From a checkpoint of a small sound classifier: width 384.
Rows from block 5, named by matrix and row number. Rows with one number belong to one attention dimension. Each number is 500 + 50 x the weight over its row's rms, rounded and kept within 0 to 999. All counts start at 0. Numbers have three digits each. After the name is the row's rms in percent of the matrix's.
# q: attention query (model.blocks.5.attn.q.weight, 384x384), inputs 256-383
# k: attention key (model.blocks.5.attn.k.weight, 384x384), inputs 256-383
q.65 098:432497342609499502505534514574501503503454510504508506492457505629342498563506498474505517497490562523540603641627481501506475514510487458545444548507465558578384418500492466462454488488475523522516597561456444493534507539509741454499451505504499554486564503520548549426556434498491479495442412545482498505654512470524437490516492554508531483513467526467515524550518500530513505516474
q.66 145:616503517444503539490573494502510567544525521490505498502607525575398512499493518587488407484587500519510524536461394521368469587617475529520516522496497486412444560514502515485452518496487474524500510494398502494482402537510524554528496475568490591513769575505490506472519453502490515488507485577480452533585507480467472476556502452507528439565432515454541470446482499498527546508473
q.67 110:685506513392500561500551495436567548516525504496522533504593594459486520481456505551486500504500470436491494449434279548501526464467510526503581489379531475462511560506519510720470503500486498416478468498500477486486468572482520627561500525482480449460518403502499518494501453474526536494452491501643474498489502499482476500523501425505501477526539484501493415486496429514490498443487
q.68 072:339512343585493435509534500557478486454460503499511500489383389701386492521507506481515470484505516545552625572519637473426489593570442451577439518575492596539437478506493529434496496490488502613544592585445447501512520489521532503486451516512502511494492506540565508445513497554470492490445506522465502489548499495518502487497489581501561500483414528499544486502512529515546588557463
q.74 027:500668500464492511500500499500494500501499472500500494500499508499500500500499500717500338500415500527496500466509438502493517481477512529500503501471526500500501506500500463602500503500409501499498499500500502497499525524500525500499500605501499563499271500499500501501507371478510500500500509546500499498072436501335520500501500498500500500499501500501443503500503457500500500500500
q.78 052:283504514537495491506500502518540498327484497499507481497351508411569487498506493403509668503454518548525504487517638414550443487311496498500479499588499498534433482500495488459554500492628506533520509519501521548481550493475485455424506506477500439500333453629547500512505500491484480508489510485491517441499494499549504499336475568500497514374504501494441506579503500531487471519500
q.80 020:467500502500500500501529519497660500447428500500501499499500500610316500509500500500500525500498500385500519669492493502499493500513500501500500500500500503502355499500500497499500493500500500500500552556491455358559500491500639501500500500655501499491497500504500500213502500501498499500446500500499500500553500500513416500500500500500639500500497500500501500493499528500500500500500
q.82 014:642500921485500500500500500482495500535646500500500500500704500502520500499500500500491500500513500500500415504383000701502500502501499499500574500500500499500500502500499501500500500500500500386495500500500500500460500500501501499500500499498500504500540500497439500501500519504502500500500500500514500500500500500500485500500500494499500500513504500498500497500500500500500500500500
q.83 168:539464500544511564495594519563556509582394545497384483474545518529348506524489529505513510493537608503436385614539461520511472538543552512499478505453478483487447482501499425417398508503463477502488509482497523563484401526497548414497546498470500599555659583431501538459550304511465444500501449610496497516526512499510508457507493494516462494537508510385446566561447496504511395507517
q.85 178:486433507524493507502482525501509489562389471487499457436409491328433487587462467491489509516489495493442438468454506477456576527511465512436497505435482497497617505493498506448513502512493496572486509455616548390533544521492297466383627445440503501533506541492591511563401506497473485509509517468457504513506503500444538513454493389500439510544574487437544559494459566518495375506552
q.86 091:445532342568454438483485500524448500471379533521434364462346463463406501524513484496494553502276483530457584467669510441426502365511533500521447516504491594579495392491504470506495540490453502529541524530547499498510518600483561422498568511489498571489401517536569553500509345475467497494465536499493523445401464534399553507500505508503433505437496509505537595519525484505497516499481
q.89 104:557552473493502525495494490492477496542553571511428478511539501506500508447507511488502530513383496478437520460575409533476512443500556500500527489498517500519518479497520467614446525500465492372496495532513510592428369541496575480554505569464496546489494493480414518468552369490503519475464511516529498475371499579415557494508519471501452470435493499503492496471520354483500532474500
q.91 084:317498322552494448509440500502399428376504485504483499489350467500572492491510480307517526503459449494500468471551667497580558427444502397502431484521500533601547436489498499516529494502501544474503497518568486495505511473503523488477485521428520471486284473472520506555513549537501495498475516419503532458493496511641537524492504556490508537466496500523514516485565527500496502499511
q.92 102:503548303494431458510512509515469503500353478519454448482424471471485512537503486570476504496404483500502631491506518459394569451551516508518423508490495595495529460468495476575496522496469482545501506501512429452574588604512537438521542507505491584505477532450610564471505464477501439481505569545441502485399457534329535501556522503495493493492465513580571530494511534498509527550467
q.99 012:468511501465501495495500526441394503509500507538502497492623532367504512455498502560498682526501489542516524503504540493537409496349504490503502505504479499651489460494507484500496499500494513506504506514510490504482585500504499471497505500566491544499493576502428470500507489428468499507523477509496500510592503500467512519502510561497507503533501510497589435421474495502488489510592
q.101 018:509500481460496466507486500495530539502530558504500508501475506553498500488496498499504395500506506477499510450592465525505424542539494543507448509500582453500517529524482504471458487500475498418490484488509429481524493502485503477504500516495490498489525490502501578500496399537653501497335548465517503564493502498538488500507508501501514384403473500480355537530502495540508500502489
q.108 075:446510445449522475454572500389423483449505543502500511520512619469539499483498519534543511503493478488502436420472553439584476533395550390508473525523474563516419306500569502440490519508531498513513478537552476570438557331485445538502545487595495511514352582509456506524547526408327469580501513478500546486493523501458545559535507554536501496491521484491503480421424523497520482515499
q.109 122:493511520491535541443583537488452498416482600479518497506476450495562511565506546387517515473404547426481577450436479597504524414567635492452544526538499515502396413499502503525518530509525493461437463490556522506498530499479491499537528575356452444544416596412569494519519549426348393545468490536594511494490531545392583489506498456495460556478485531525460600482527499491507435496502
q.112 056:473508523555504439502513487361461489447488505483519510536523509479488458523478502438500497509491499451389464503512516428523486549443422421538458502496475555492529423507576476403451552502545501476511465545498498647499439408534466584520471462501428305598476460528500518593520586471479441522510523514495525488457512510496564498487495540535534487460520498560475469500506471515516554504447
q.121 134:489505460520524505477464408531566507472555514496525489500450606475511481566467508417512485525438493393541463511612438523502425540460503542552444525590457443498410502476510434600470439509494486490549524503424449503505531381487473524485443527593520505485455464501497531638492442519502520494409526452504455532490500503437410500526495541519515400436508453493511660525479500566490593506506
q.122 148:478495592504517455498509537411565526478524550561543488566550591405538495504501507496587493454563487497454436431403604478351494566580544502493490515566507507481480502485530507466482513478497440465514499504528504552504456544540479562523506477620561437536455552529500455571581522448466495495542513553519481508532491450498555504527507524514481434526496485458495301459512533477508505431528
q.124 164:498496491484503613495537497473449496486541497456493534522457471462475488487583447403482581534511499440478533531468501483504578451259505509480416484473435504601488416532540538412610495546514523598483471496474530387683473442457470544430540535593402522547387491476551501496521556533501596523513464425480501356500485496505423519496500480518531631547553555489481498527526470507498476480527
q.125 227:497491538384508494469542563546469495446512608493463524496532491675466504469519494600533517503603520342434500501520470490510716466522483505479395464512464480606648392484507477402455521481554516538539503513552513488496512556468503482448623457506511480500455448555499428690560459443425508508542505451479542503543490494603585576497484536515453467460440497599487493570524501520484496500447
q.126 184:502476392589551495489500507377510494522499505551498509522324502438394511583527541551507475482417479464489428438573594641513508663555507457454526505609527478519429476441467516498517536483467458561507495498529497468589342567485544451496506503506519476461528525549486545572520553462446448489480513551501512564529478498540498481497556443520448420479480470418557442498478581488499501507489
q.127 018:477502486497501451488493508478380488510490442508500478490595518405499500490495500558497697512489500545513472507505528443555401476352514410507512501502450544560495410448520500494497516500499521550510514521501500587456561486565498486484504412539519503515490515502424412497511543424412501510628458519492539493568500500442557523491512583494465569548551512526640382435478509450482437500526
q.132 101:523498494509500519501477490478332511497500501505549501507499500436451507471502513524491505497550484476495504459526396502422533519528474506492490473504499560478647485499538485586488529500513481715454441500498507508458482525509518528565536499507493499500529585501577501432491495500532500487529485497593456319569499494525483603485521460487483491469523477500432467473549530469510521501553
q.134 052:584501508502500507498439500461500497501522500495477519501670453616623542483500500372489505497509500559441479500445499480585482505440451445500536504450499511551509495507494499494504501506499500503449497516507622490488501445494509209500498500500499584508494487459562507490530545508500492498469513500500514505435498510527498500500490499500490488486493500503615501489497495508500511501523
q.135 029:446500579497500501500598501537500500501499500500488499500524500545517499500545500502498373500500500505500498500499595500569485503487524497500485500499498476500286500499502500435501474500500500205501513501499500496502499500500444500496500500502503247500465493502501501500497488500481463500470497500500501546492500501493499473500503502500499500524493500500519497529524582501497495500499
q.137 063:499481528520510500494491500487439502498541501421500501509606491311626526507508509471502494501479479541439501392514448499496538509475466502541500434528465515469635570501484500558498542501531501554478455502500498503496456637494685528501516494501454514496477500492535501475508609488520522463518494515549461471500487439613496499493452415497500464483512505543496497475550543499501560520571
q.138 012:502500500500500547500500500500500500500500500500500500500500500737503500499500500501500500500500500501500500499497500502500500500500500500500744500499500500500500506500500500500501500500500500500488500500500548499500503499500502343500500500555580499500496500500500500500500500500500500500500500500500500500500500500500500500500500406500500500547501500500500499500500500500500500500500
q.145 131:487501514492500380494524512553539500444560493499459442504533494459603489528499501427504497465516554572507495560494540512577488445475530548500496536541503467503381494507492502487503370500534523257537530500492504452505471514481474493411475500410516331502511422499433506633486507509468468500455503486376540611464480509503541420513503608516509461513488597506560612520490487549488499499463
q.146 071:503500501543489454497501500450499498511514498498473506502540466503501499514500417501495590500582503527495457507405623527560511500491500490470645497499529515536498387501479496501500514456461463500485499500530500469434567513488267425500382500496526508498537492500497422537463482505676468500459505531490502617592494508446514442503547510504424507573583499499551500510503480506499509500504
q.147 010:500500500500500500500500500500500500500500500500500500500500500202500500500500500500500500500500500500500500500500500500500500500500500500500500500500500500500500500500500500500500500500500500500500500500500500500500500500500500500500500500500500500500500500500500500500500870500500500500500381500500500500500500500500500500500500500500500500500500500500500500500500500500500500500500
q.148 011:499500500500500517500500500500434500500501500500500500500489500505498500500500500500500500500500500499500500500503500500415501500500500500500502500501500501500748500500500500500500500500500500609500500500500501504501500500500500500499500500500500500500328500500511500500503500500500500500500500500500500500500500500508500500500500500500500489500500500500500500500500500500500500500501
q.151 087:508471484543501570504441473476495490570483499489500508505522493290524552492502509509485500496502506482402503431489509515433534497360439512508519466509492537520716577499489508500506583498500499665480498505611442464522519542451488520523460469479487553507493505493557480452505600427543555486524401555569487500412483469570513513491493447499501489457504503516495514475506503470504503507517
q.155 026:500500507473456502500500500500573478547355500499500502500494573500500500499500500503500502500500499501500518499500429500501489496500500501500431500500500501499534500500500501502500500500500500501500500500500471542500503499500741499500526500500381641499378500500500605500500499494485608500505466500500500500335500500500499500484499500500500481147500500525499501438500469500500500500500
q.157 036:502501710495500539500514503683532500501498500500493499500507500667520499497499500502495500500500500508500489502500559487548495502477500498504498500498497474464359503498503500416503500500490501380508506524499499490501498441497500492500502501501500347500468487501501472500498502499446500500480498500500501610271500501492511483500489499500542508501488500500582499512473498502496498500491
q.159 033:467500611496500431500550512504710500481495498500500395503501510504497499484500500511497531501496506540501494510312616550544485451485502500500489499499499500467401500498503497533510500500528514272550584501503500498488502501492496500434463501391495458500498487501486510499499487500488484500484491501428513577462499502497501458500487605509500482438494517550666624501524494503498494503463
q.160 150:516482461574523448489573534496474514509553499500555481484501505331517533508520550455442487481570499485503471468393666620509465616514497441569464439503472450483527573464458494532586518513571490456500470503505383611454462510493497509480511502486498644529533422455514558508491531517557491456459471481485507461399507485464471434504533496533477489480520499474353609507468381379477532522537
q.161 146:509495517506508444547475492545562462487511508472495471523532491581428496454523488511513568537432505596522582670456517492498482516587441534463488527561502546551489479533522566446497543504431522529527421496582503569508467564508515375500394573545444627503551503539475618505485476471460422521507509522489485508552517504500539509554452521484513500516465484521496415474514536514500585503539
q.162 206:364495477535544543503400562537482490461496499501488453505501396479524451510517502459495513477498464578534380554510502362437488507532513572492378506542499471571415469480505508495562516484560505311502455506493496524456463578565468447511494510478426638496458545569484471571501537555420512496495534451447504466542500526531511472501496527480487597488503516506501488515435520519501504499481
q.163 194:474474514602540444504516530500610481505633516486488567503340501447386496470493517534510462462517512518529403521577527510475584593500504494496547499487516498481428542506473485494490498489501533577550607500477447613640508561512453457459579447517492614494487530500493513502533461448411523505467497512539439445640526445521475443462528524510503525491508514501396496506570582519503498490490
q.164 193:474494509424485495501457477579506486505466503514482492496463496419454506654517500479488462493499541370494471448513561497527470474491470604526425500465457518472501475563495466470563441487467481244499496492499473493530526511536586450514561433492490412445542449460484495390380436517570469514491463451504480571510460510501543475537533474504502532554560507533538454564486466513472559477493
q.165 187:415497560486497525500510541460489478483446471499543460501367521430554502507475495501498444542581500453511572509521536536559607504502571503402541526526549569499502558535434511485533396477410498482489456493469555478413600671520555543411609451446467516470396465509450540533508564465500500503500330501500446430558496511484562496496521524536495504500524499475487512544488502488485604501467
q.166 157:496480499498535591492530507411411535468505475495501502478523532499531502480500522565505659477544506537463512520471481555520500556514522479488468483473476460543607532552506519469444514533528429487500471523485594476633474488498469552503561415558511556484536482539433496462525358450532498498561439545512525340443486496517430500507487462479511498551447500470463480437499503539521468480516
q.167 142:496511529494440541493495504508581558337541521508482546414465499534422467553493462553528459492395499464390466553488472407556628473463301509468498510401499482564418461524479429495494487494509507457473487498500554645495516500546448588440467492633500449496524388498553439501487571451471503460629499497504579582554489552503369475515499552442516482453462457489430544515435539511527509516508
q.168 203:507498501487465495486496529544504501486364525478502491451584644540557513452494520483489492525405452470440425604565496482476607499529514514509443485525485496536491549518474455509494605555529491681440470492483505475603437517550533550536469500603466579473386537528466478394528430509456474466550509501518479469465500465604400492507453539449498510529480442580472561488454497503534543504522
q.169 164:541507366506476439491422491487544487495408496481520549500513479375438515618449432548517402506467512547497349414626537490379481530537432506507409476480508511481577463500511538507528560496471500462473577510467617532431459510518572564546504468507508615501603501435500509598400415483504583489462487500518468488550565467362654542506527489513531541436570526549500506464577455508514490493510
q.170 153:535532523504503520491468491373587532547489499476522453512552560259496495341501519531463505504549504516650556538452616591555409480439479498505503500497562492526523594444535514402489507510520477595521544506560518483536475443548510454502533464415545545499605514456437540361534609520496540506476533512416544530555494495496476440515495493533478532503504499588407485501473457530502457514444
q.171 146:514507478518487439526422552501456526695434488492494473506616615467503528448508519362442512480499544519579511560546514554509356531591590525518545499497398505482484485504501498507504452501526490502444433517504513370547503397548533619509462546608524492512531545489501453500433409566525481498489517408532461501574462506528413487534481498462516502504520462503499583509517496470475493525533
q.172 190:487489462418504518514484468499476524466475497552489500529427489490361476514454388524587505495540523393479534471493378528501470431419516505507403499532427438481519455514564555498509517486444491579514485526504481490713516552491544423500566473607523480524554514555516464416518493532468504500507473521552499445394519456550495411550542501406499421517482518498511495493503520510530540533462
q.173 165:594478619491494460548605500497451459612531499501508506537495678576560500569558518506488550489482503431420558605559557540453476522378550500476500496561530501495584463512516445498380502487417524557476392492482627522429644694527567511559482479418464560481449428537471498518521506519520442468486458527497535523520488518565500461480456511514488478510510501524536515465576496487491480491488
q.174 161:582481410480418530459499483433468500614485489476525514495484544537406508468451516515467481529541464441508505418418531567477559435565506514478506490478513559505463561486475551538450486501462509609467498442484478457368508547477495516480605467560466583500455506489441495501404583491608537538480456488478496478539500549446578516499449494516502491424521466415507707481492386433503533523559
k.65 095:566506566501484353511486497489488501484605534583491472501445494509487499504500486441500472499540493554546577501516469555509461489470543503454561496569542495501479499476510494585505429490471498426402539486611540327431501476506337496398574461504517441506498496511487552601500493496532512513515497546502466470490516520500523455527506561528539564553498497483491498522520497501502602476583
k.66 146:500482514500513534484461500510510537493525537524509545501263457497428505528461515544502509496442477617530545618505459535475377414506432481471475505509610421522606458526487577326555501484479520551499528443542442464577486536460495452505466489397472518498500456551490424504393449479526499517510478521578460455480534566509607492516506549511486549509476485504478585550568532495525500524436
k.67 096:450481555435556587506508502526581499482454483502500505500405408578491490470486499511456497502460534481499388516481483522497504376483426441501488482503496484515643472526500484357519482498495504672504539496494518495531532501468588509510503501607481487516504412422502433515387500533442469499506499496496498516513501525507516575500441356490479494597505474515500390503520582474422437499470
k.68 080:593499506618462508496460499381429500530544500497500489523479480487499492543507502452504528469619480631515680636519507511471342476539589526484476499547554480473362540496493509551495423500503468455467502499508492456438430501502325455439604500461513516501500500501505638488505487497516497536559498495501486440521529496504489445513497603533527606505458507492484657499504364504499512487558
k.74 018:503500500522500837500485496503486500526531500500500500500501500560454501500499500558499509500500501494500499552455504531534352501500500501503462500490496503500500499501500500505498494500500500499503500500500473651498631483500495393501499500527485500495884500508522500503500551500500499500511499494500500500479500500512500500498502494500500482494486500500500512503501500500495246500500
k.78 050:522501506536494413519499484445455485511563499477496501506660595496500496494521491435512469483507523525489505340514531487481583513518734558497528499523482575482265484500504413676501524500500477289491498508449541475409535499591457519501480502491532501490513557581511575481671501496499477496494503499506502489513491482498463477487497587477500501535503509500499511447504448500495520495520
k.80 018:500500605501505496498495500500455499497501500498487500499500557500614496527508493363499491500512500865514645486501545500466500466493737522499537500572501497499490499500503503485500364500501499532500500500499520118419509501500369500500501502506510485500511506513647558544502464499500504500496501500501502479531500496509500500500505509496517500500500501496497500479501403503500503498500
k.82 016:428500498499500490503543500514619500499433500502500500490495515507474500454500496528501503506500502513497296445500499499509626483514498499491533507490504516506622499505500500229502529500496500645500503500500499500540500509498498594500495500497499501500498503479493389525500497500506501500500500502603500504505500500498509500506501513500492503492501500503478478503499502499502503500500
k.83 157:603501508498496470487467500591437529484578514533445406474410526512556528502498461512592483503350521439532578503546416513523481503424429501481729479522516499558508464486536491554502467492492493461384588448535528415503590541501475434440473481534495446503522522622511443563531484475416545507495468537495488449477502520593547500500529587505605509476518488476480448470436595467550615493474
k.85 190:502534480440478526500466501567469509501536497426480505476500513488587529518443429500530528521463548446600476404503507492491597547405425558539580506480418457505518497531488488454531494521568464515565532497498481491552484535499619550521401544535490501462490497578535495410541498489538568443462436501454464514483481481530507495444525502465532490420576494500560454461415546513485493499446
k.86 087:550512470544444562503487496483372509502596492509499449511347496550501500527516457510540533491560516448611531474421481538578408502430460514466487473500444440380473460510505481671491422501488481322503464497505496507372509516615383442478524486503490451512600476531521639461522617504503503504586500502495497460479498499621475488489524519521541450462496489491599512506499482505485485465504
k.89 087:509475469525498621506522557500507509507497437514522461507385498574333503391587498614500518496558508404500436507461454510596431445490401478496511460466497506482540472508528483538465490498372520471501455489495495619447564492559462395505512437487479461513559512489447493499493610487452491536551557499494558443482503520494488509499477489590488497498492497536499497508551501484500455498497
k.91 092:534499474501482502501528546433504469494497461498499481509738486492549473495548503459489510492597514369496485493508529454524517581487507519514453499510461543471322591477510429714459475529527484457491460526497571498494488482504485498497614501561531495506501544406484609495516572522506513505503517496396535501516500484491392502502490448499512499496493511482549451469436459508492494458638
k.92 108:519516445483479587502471506502388505510593490512498500535292445583497503541497459526504554501518504478623582533391469496572380511399451497455483499517501453427506518508489542525514390501506467392507497496557444503423500546513414456478517499505481497503602470528559530445486578486537502501549478497500483507469504543626488494494545495497518458485495485501619506503485506525493479497497
k.99 015:569480491495424505509494519371539501507494406495497452500458487508532500467500510508510526500499503505491497495772370489483593540372536531499664504517464525524485393508509496443499517498502500511500491538595577463684601470500499499514459502506517482500488497530401500482500481505501487501488524487494581545660496506522504506545540524547513545513531500506462632500501485513505506500502
k.101 018:461499513519530489499474503588490500519506574500504576494587516457374503488512498475492479449499404519511509557566766469518428480599493450475476497504497501396592551490489526766502508500508504476496493500485429488415453502453392498487497498487503546499528502463489493649503450499520506496500504505561483454502501495501450473406515488499479442510487499505511465505501533478499412526488
k.108 071:519497354561486533472485513373508418567570449500500484541532557523521470508527595516471509523471460453519444571517487649524545589410595494459519580498460560497399403504509504442510509511520526488490449538582496486564590449440525490525522507504508513508496495391394518497447534489458400549444502481506537568463492518482506527534537472560513560514478485442431714493510458490484563515531
k.109 114:507500486543569551463474566367506501421599558461556493510542506492586459503489527510496522501531550377501620537489542501541493483547498469496529519579475592523381431519518472346492522503554475517496464528577454520548501472499494553516544516553433419454623451507456450505500511500402438499501562500468527518450519499505535543453506496585495499484498477481485562517514559445555600517498
k.112 055:509508388513472505469499502461486397517558469485499473516518567498506461505533522556482487505470517485513483544473449638500502601380590457463506564459498454501499480506513508465503499525546507545457457503501525461500543473481647500503489525540506568488448531457465545526451525481496479532452465478536504535441515503493431501539473429498503595524487503484399669484497484522488561501534
k.121 148:446483414484503435487467459579574464595498531463461523500432577500452488541510513586543432491417362531495461525474544620511536523457540513467491496444523450486488486500500547635538457500506471368547470472493503500495553494461445427515549503487608466491498582486525516570588501557511483500491507519583507566438466499483545528487523607505474437389532502477580623497502482498510503494580
k.122 173:485500416476452442466661502501416523583564518548498497502504504501496513559473494499505467498590483502446483501515407488427590519421498428507528551512576403542485512497531426436554472512485494612431478523518533500530557448456663498450472462529518511498489484389455504437485500471472500608526417505515508492550500517421524501574524406494496604542566522490401500491440527583482521542530
k.124 173:491492501560440452516493458433596448499483492498500498522556426424480488500517549539481519498508607336516477525573476577483412481429575496391547536427469486476439432501558485477470556527511515475461516500543591429511433526503398544507508499499486479505449516495499549536461568442634516497463566482490511529466518504506470507534427470556424616619460493500467600510500465532486495427508
k.125 244:506504570479460470532489501481536527462563503486500528519636384483696437556519469521458491485514565485415471507496496495530532474459528495457393507544492521509504509471474485499489477534503538499470435469421502559371460483558623451524509523490442555518527431495495494526512499451469565500451518475514474434496470507509478469498498495483519504583420497494471432545554484500451424407557
k.126 217:509504451579504459494472514435609487554488479547463503492512358594487521533500513429520338519450415527412481477517578362532460520521486441455634497476509522528493413498514552513494576499463486477509503508539500529520526496446494498494551490475494472511336605471457555489522400539454464527552590517594480457563500506502491505496542480520511539477519489455448559473496544474508516499563
k.127 022:592479490495439499503500510345513488498499378498497425500391495532570499492496509509487530529465513492492497456574305501466574649316539531505634510512472530571499408507507496369491502500490499530503499555608574491610614478505541494511455501507519435501472497499455500432498500501480494520491513491498548560539507504498506532566508526533521565493542501508470622501495489518501547519515
k.132 122:430497499495489420500489489619501530327459487499501518541552468541496500495521496498451519475498551484465501552486490501443523349505514463494501500487503583512545506542546462493532500500508545293450474500502519458466535522487577468503479535405561499496483364524441498578503496499500494498555494487500521461507557543475522542501462514492507587428515500504470495577500496494517494503448
k.134 044:500496495496501501500502554491502500660480498501496503489521503547471500501480500510510500494632500507457503556502503509507500498499512368499500540514500508488519531498499513531499513500503500494500510500503512613481493516503509500486496497500510499390423503491503500491497493499187497575474505617527500530638500497533492492463495483502495443514499493500588360501501438505484507501505
k.135 043:510500530500494729501505504327523498767500498500498497496505569487502500495496500501505495500499452562486501457518505507552493755513500538500498500500500426481503499500494582529491511500501498615549503500500475528496489499505480657500501499556460544502534693499504507449499497499561500500486500500499481523493466499528465498500519489500501398553434494501498510500479500500500499500560
k.137 068:408500414496485481498448530652523501502488492500500509503532468574503505537500500487498508497542517566488508510474490524500523316532504448503423505495506516500671474500499520619527517501565551324502500500497454494481519547537585501493490506428506500500427457500465500497505505455500485525562509495499501509503499540500484499486489494498523517491551495544500499518500505503495508501496
k.138 012:500500499500500503500500500500498500500503500499500500497499615425503500495500500500500500500500500828500500502507510502501500503504499500501498500500500499500500656500500505512500499500500500616500500500500500495465500500500495499500500500561499501501503497500501500500499498500500500500479500503500500504498500500508496499500500499500500487500500500500507332500500499500500499500501
k.145 165:536505397503512674491514499406488499759567508461503485480451516573470510604496499503588397529519442512487502420554519543622479675500483541522491502520463424486501370467427560555482484504501499524575504492492468500594497499550424511492503466552434547503504615489504517360496502501515501506493502501508445535487454481547461437500522457500503418607477481553490500461498427523482507486552
k.146 061:520536501490504566501502500390505500423501498618500501474317528501501504459503500513504489528471460481552388518517505445518478662454501505493497500551555471470356503460488502368500506502496493549520502498537520564480489447487512495506387496676498481502472520394594520434525495505473428500495507478496496545416498502419498499494496505504422477479430494492498499494501499494499506500495
k.147 007:500500504499500487499501500539504500510494500501500500500394500502498500511500500503500529499546501500508500845945415495499500496489517500501507500500501500499499472500500499494500502500500500501502500500500499500500531502499500502500501500503500499497462500500500495555503500500500501500527500500502500499503500500455505509501500498500500563505500502497423503501500503500500501500499
k.148 024:499500501500500199500500500504494500263500500500500500500495500505499500502500500390500501500454500495505499500495500491496500275482502500500502500500499519515499500500500500490500500500500500513500500500500503486500500501500500500500500500499507499500478500500500497505500500500500500500500501500501500498504500500478501502500500493500500506502500504500500494500500707500500501500500
k.151 099:396500463436529418515464501742512500451485492500496556511500486549513499504458502434491508500474552509520500673570466467447486331651520434496500506499505555502539521548501532498512539501517511474508458485500452490402536602461498501502500511399572467499484447532502460618496499500492499553595570500501502517489540516489514502455464561499496519532596504520475499526495588535492528509495
k.155 027:507488500500504386500501506500502499500498500501500500504621420492510500518469500507500510498503541507517500529484458499500499224492683493500506498500500501506514499500507473475500500499523500495502501501502500468539514501500504494500538500177502501490478472506493497533479500502412500500500500497503500480660500501631503501500500498500501535487577500500703500502503505504500501500502
k.157 045:522500524500498622500504500494508500775500500503498498494499601418501500493488500501526491500500481520486506457515501507537489561508500540497558500500500458491503503498419500574462517500502500701522505500468493541540495500509468632496501490511462538503515712492583500459496504458539500500487498501499455522540494451523478499500527464501493413566499494502506516493464499501500499500547
k.159 045:553500512501500567500519500461508500806520497500499488500426502479451500496497500502575494500499500506494491434503506502634496718502500499517467499500503467484504494499499501615499506499500500553524506500500501500537485501503471531499501493500484518504516592455501500472498503500516500501497509501500500518489499497532476499500503447501501362629500495500512491500501500497499500486547
k.160 134:524486590459503379587497488630447526508434499491525562597506468538630464505485529499535510511476502483706534452443468464552456500543545507484412496469444471521462437523482552569490470483469508492463500513494541521579522497505581584513437513478550610595395462513401499453508516487526519487499496389499451459414514506607452505526463506483530351397455518481438602489429508504519466500476
k.161 139:459496411483495482463553510481566408506407538476485505311665512465473518563542500501386478537452462500497527472503696509551497489454654483513509501493626489590448383491551552464534530540484502498506446512518423434565473502413427524485544500495490474435522619457451477501527449524547508504479480426570483405475486501499506499487576377478528520488509509483570585515480456488503372492541
k.162 204:539500519535465534486477474558476472511465599476550566418532544509627539462449497479505508480496491467561473569503540368460598539526593441492459506525516444517484451497534452541509594552528480513538463535496514478432513536505600518499521535475529522409483497571538523497448489451506517457536485528497499421548500498417476508510531449476387501379467436571565476468545498485530493516502
k.163 172:505505436431423481492519492462411613515511464517527474613342639402668448431491498487498448543462534518544514487421459500511402564332527474491568507477508457434493588469501419484526437485441459660487388502505498540481457433469525528569502561608478459536541393535549506504495452500538488498510485504477491492468509493444515531532557478558538548470531430443516531497486514492510495535481
k.164 192:477497653426606345520524553518547531570472560451501502495724525557505499453561433476525538494499493288553500500587492350526465526725565488504535505502484503530474525477499471474499462490468546477502487490481511422517547499450505476543524487462500494487468446511428496578559520441501539495410482560496455446498448483474543482448502509485505596422583572492492541497524621542487493450479
k.165 169:453463566402515461629466503541500512435390510501504517558519502440571529577570434350472436534500543507440517453570555433542525552518507556504488500386435491510447493518535491466504423557437444500511465513449523547481455528546487498518539496442544378528536480586518496525457461450575571492517503438527407394450509506576517491510503506501466578495543475459501457473446448523497378458501
k.166 149:504498326436503458523470551572496511591473512534500477502505542516565498518503490431507520525595521478465488577455479556544502653433489495564492531462473472462518501499461464449586465496507491494491506513500511529400534442484608532473496497532501513580445515540442547515460476521473377540518411510418422411411483502569407476491493496501491532490528478515525576555418453481451474495486
k.167 140:471497493446495498489500495501542458513576547514570473457475572451425499495445511544538446480332492498608439614500502464443557546507562513486542515514495500525453506495480459523503477477526547514553525532523502514656458425434544398514552527524476500471412467540473507496581457462487561574451547518467496435504515485454492514564526470497499470479579523628527514519587535494473493506457
k.168 201:563518363426424504497470510501505532565403506472540485521535507365338489588568519551508333504545510543485538493486525587492526551498522505500506542561502484500528507499551537464478516506451497531517464518511510497478478416519514517520526505461440382529514571394447490532467464533352500527579444497490551473493504551436565548493506560483493510457454472462491518496577500509576573529494
k.169 165:530495491515505457496459642511485498580505496444492492468614465505476492503459492515518378525596458491582682464431529498381485424567467446479602544480499501475604486518457487583576464518481453525460482493497506491517541481500444593546500494481496630487411415500498531515469556498446565510353512586492500495498513506452558497473430567502500496449494467486504469514369581492548519497533
k.170 139:603569503566555465503450541461485453534453544427498501473561555456513514625459520528470402501316575607455561426527541549453480499733458507544481537510486507445551460444504592525494428502521515532497498492465474488503367490505501530453498411565493472482529458439438441457475496513498506517444508419487442463501553480474498502504557405495535539489536526506568587547489544550513512507698
k.171 124:568503502651485511492484493534664479653527533515502604499591581480600478490545521488520530464549520464499504475559562505496418388562473514553647493534490489442496442500537526500447475478494481498500492507484498490516596477520488503491513411486527499405525497473503517493431409512503497502564466469471503614519490524353478525475480448510486577435399486472410538534463511457515487510447
k.172 188:461504505468507420505619478494486441627512505502498513525491520471420491480487514489522520544499445398421389614458467471579433500405525431440515527486523511537469498538473436362487571502474480468522482527497515500407600596392606505558489500549484499497416539503518491476521508506411501531560495547471517492561492526558536558500513512505481487537502504404578582513541500494486581474523
k.173 159:518503410429492458498488523577483508396432447505488449532628491397447535514489525453484445589415495536458462530488503483497527476480672511478495509469476489542551480428501523325502493502363505512497538476566512495493448539475509429454516476378518547546652474433529415478466385469465483402493506467511495531409539551527630567472492514549491553549532489501465603514505399471536485530492
k.174 153:534435607495497505521447490433593486474484519486500509524466415474525499596571502504544560512467424505614494366530753516541433397497535567480501499487456456493511471510492710484477422506472494483536550460507525630669570549509475499545438474497496477501438615529489454373527603363500538518467499476532499433502522517550477522506532516532489485486561515451433526501386547502513484482431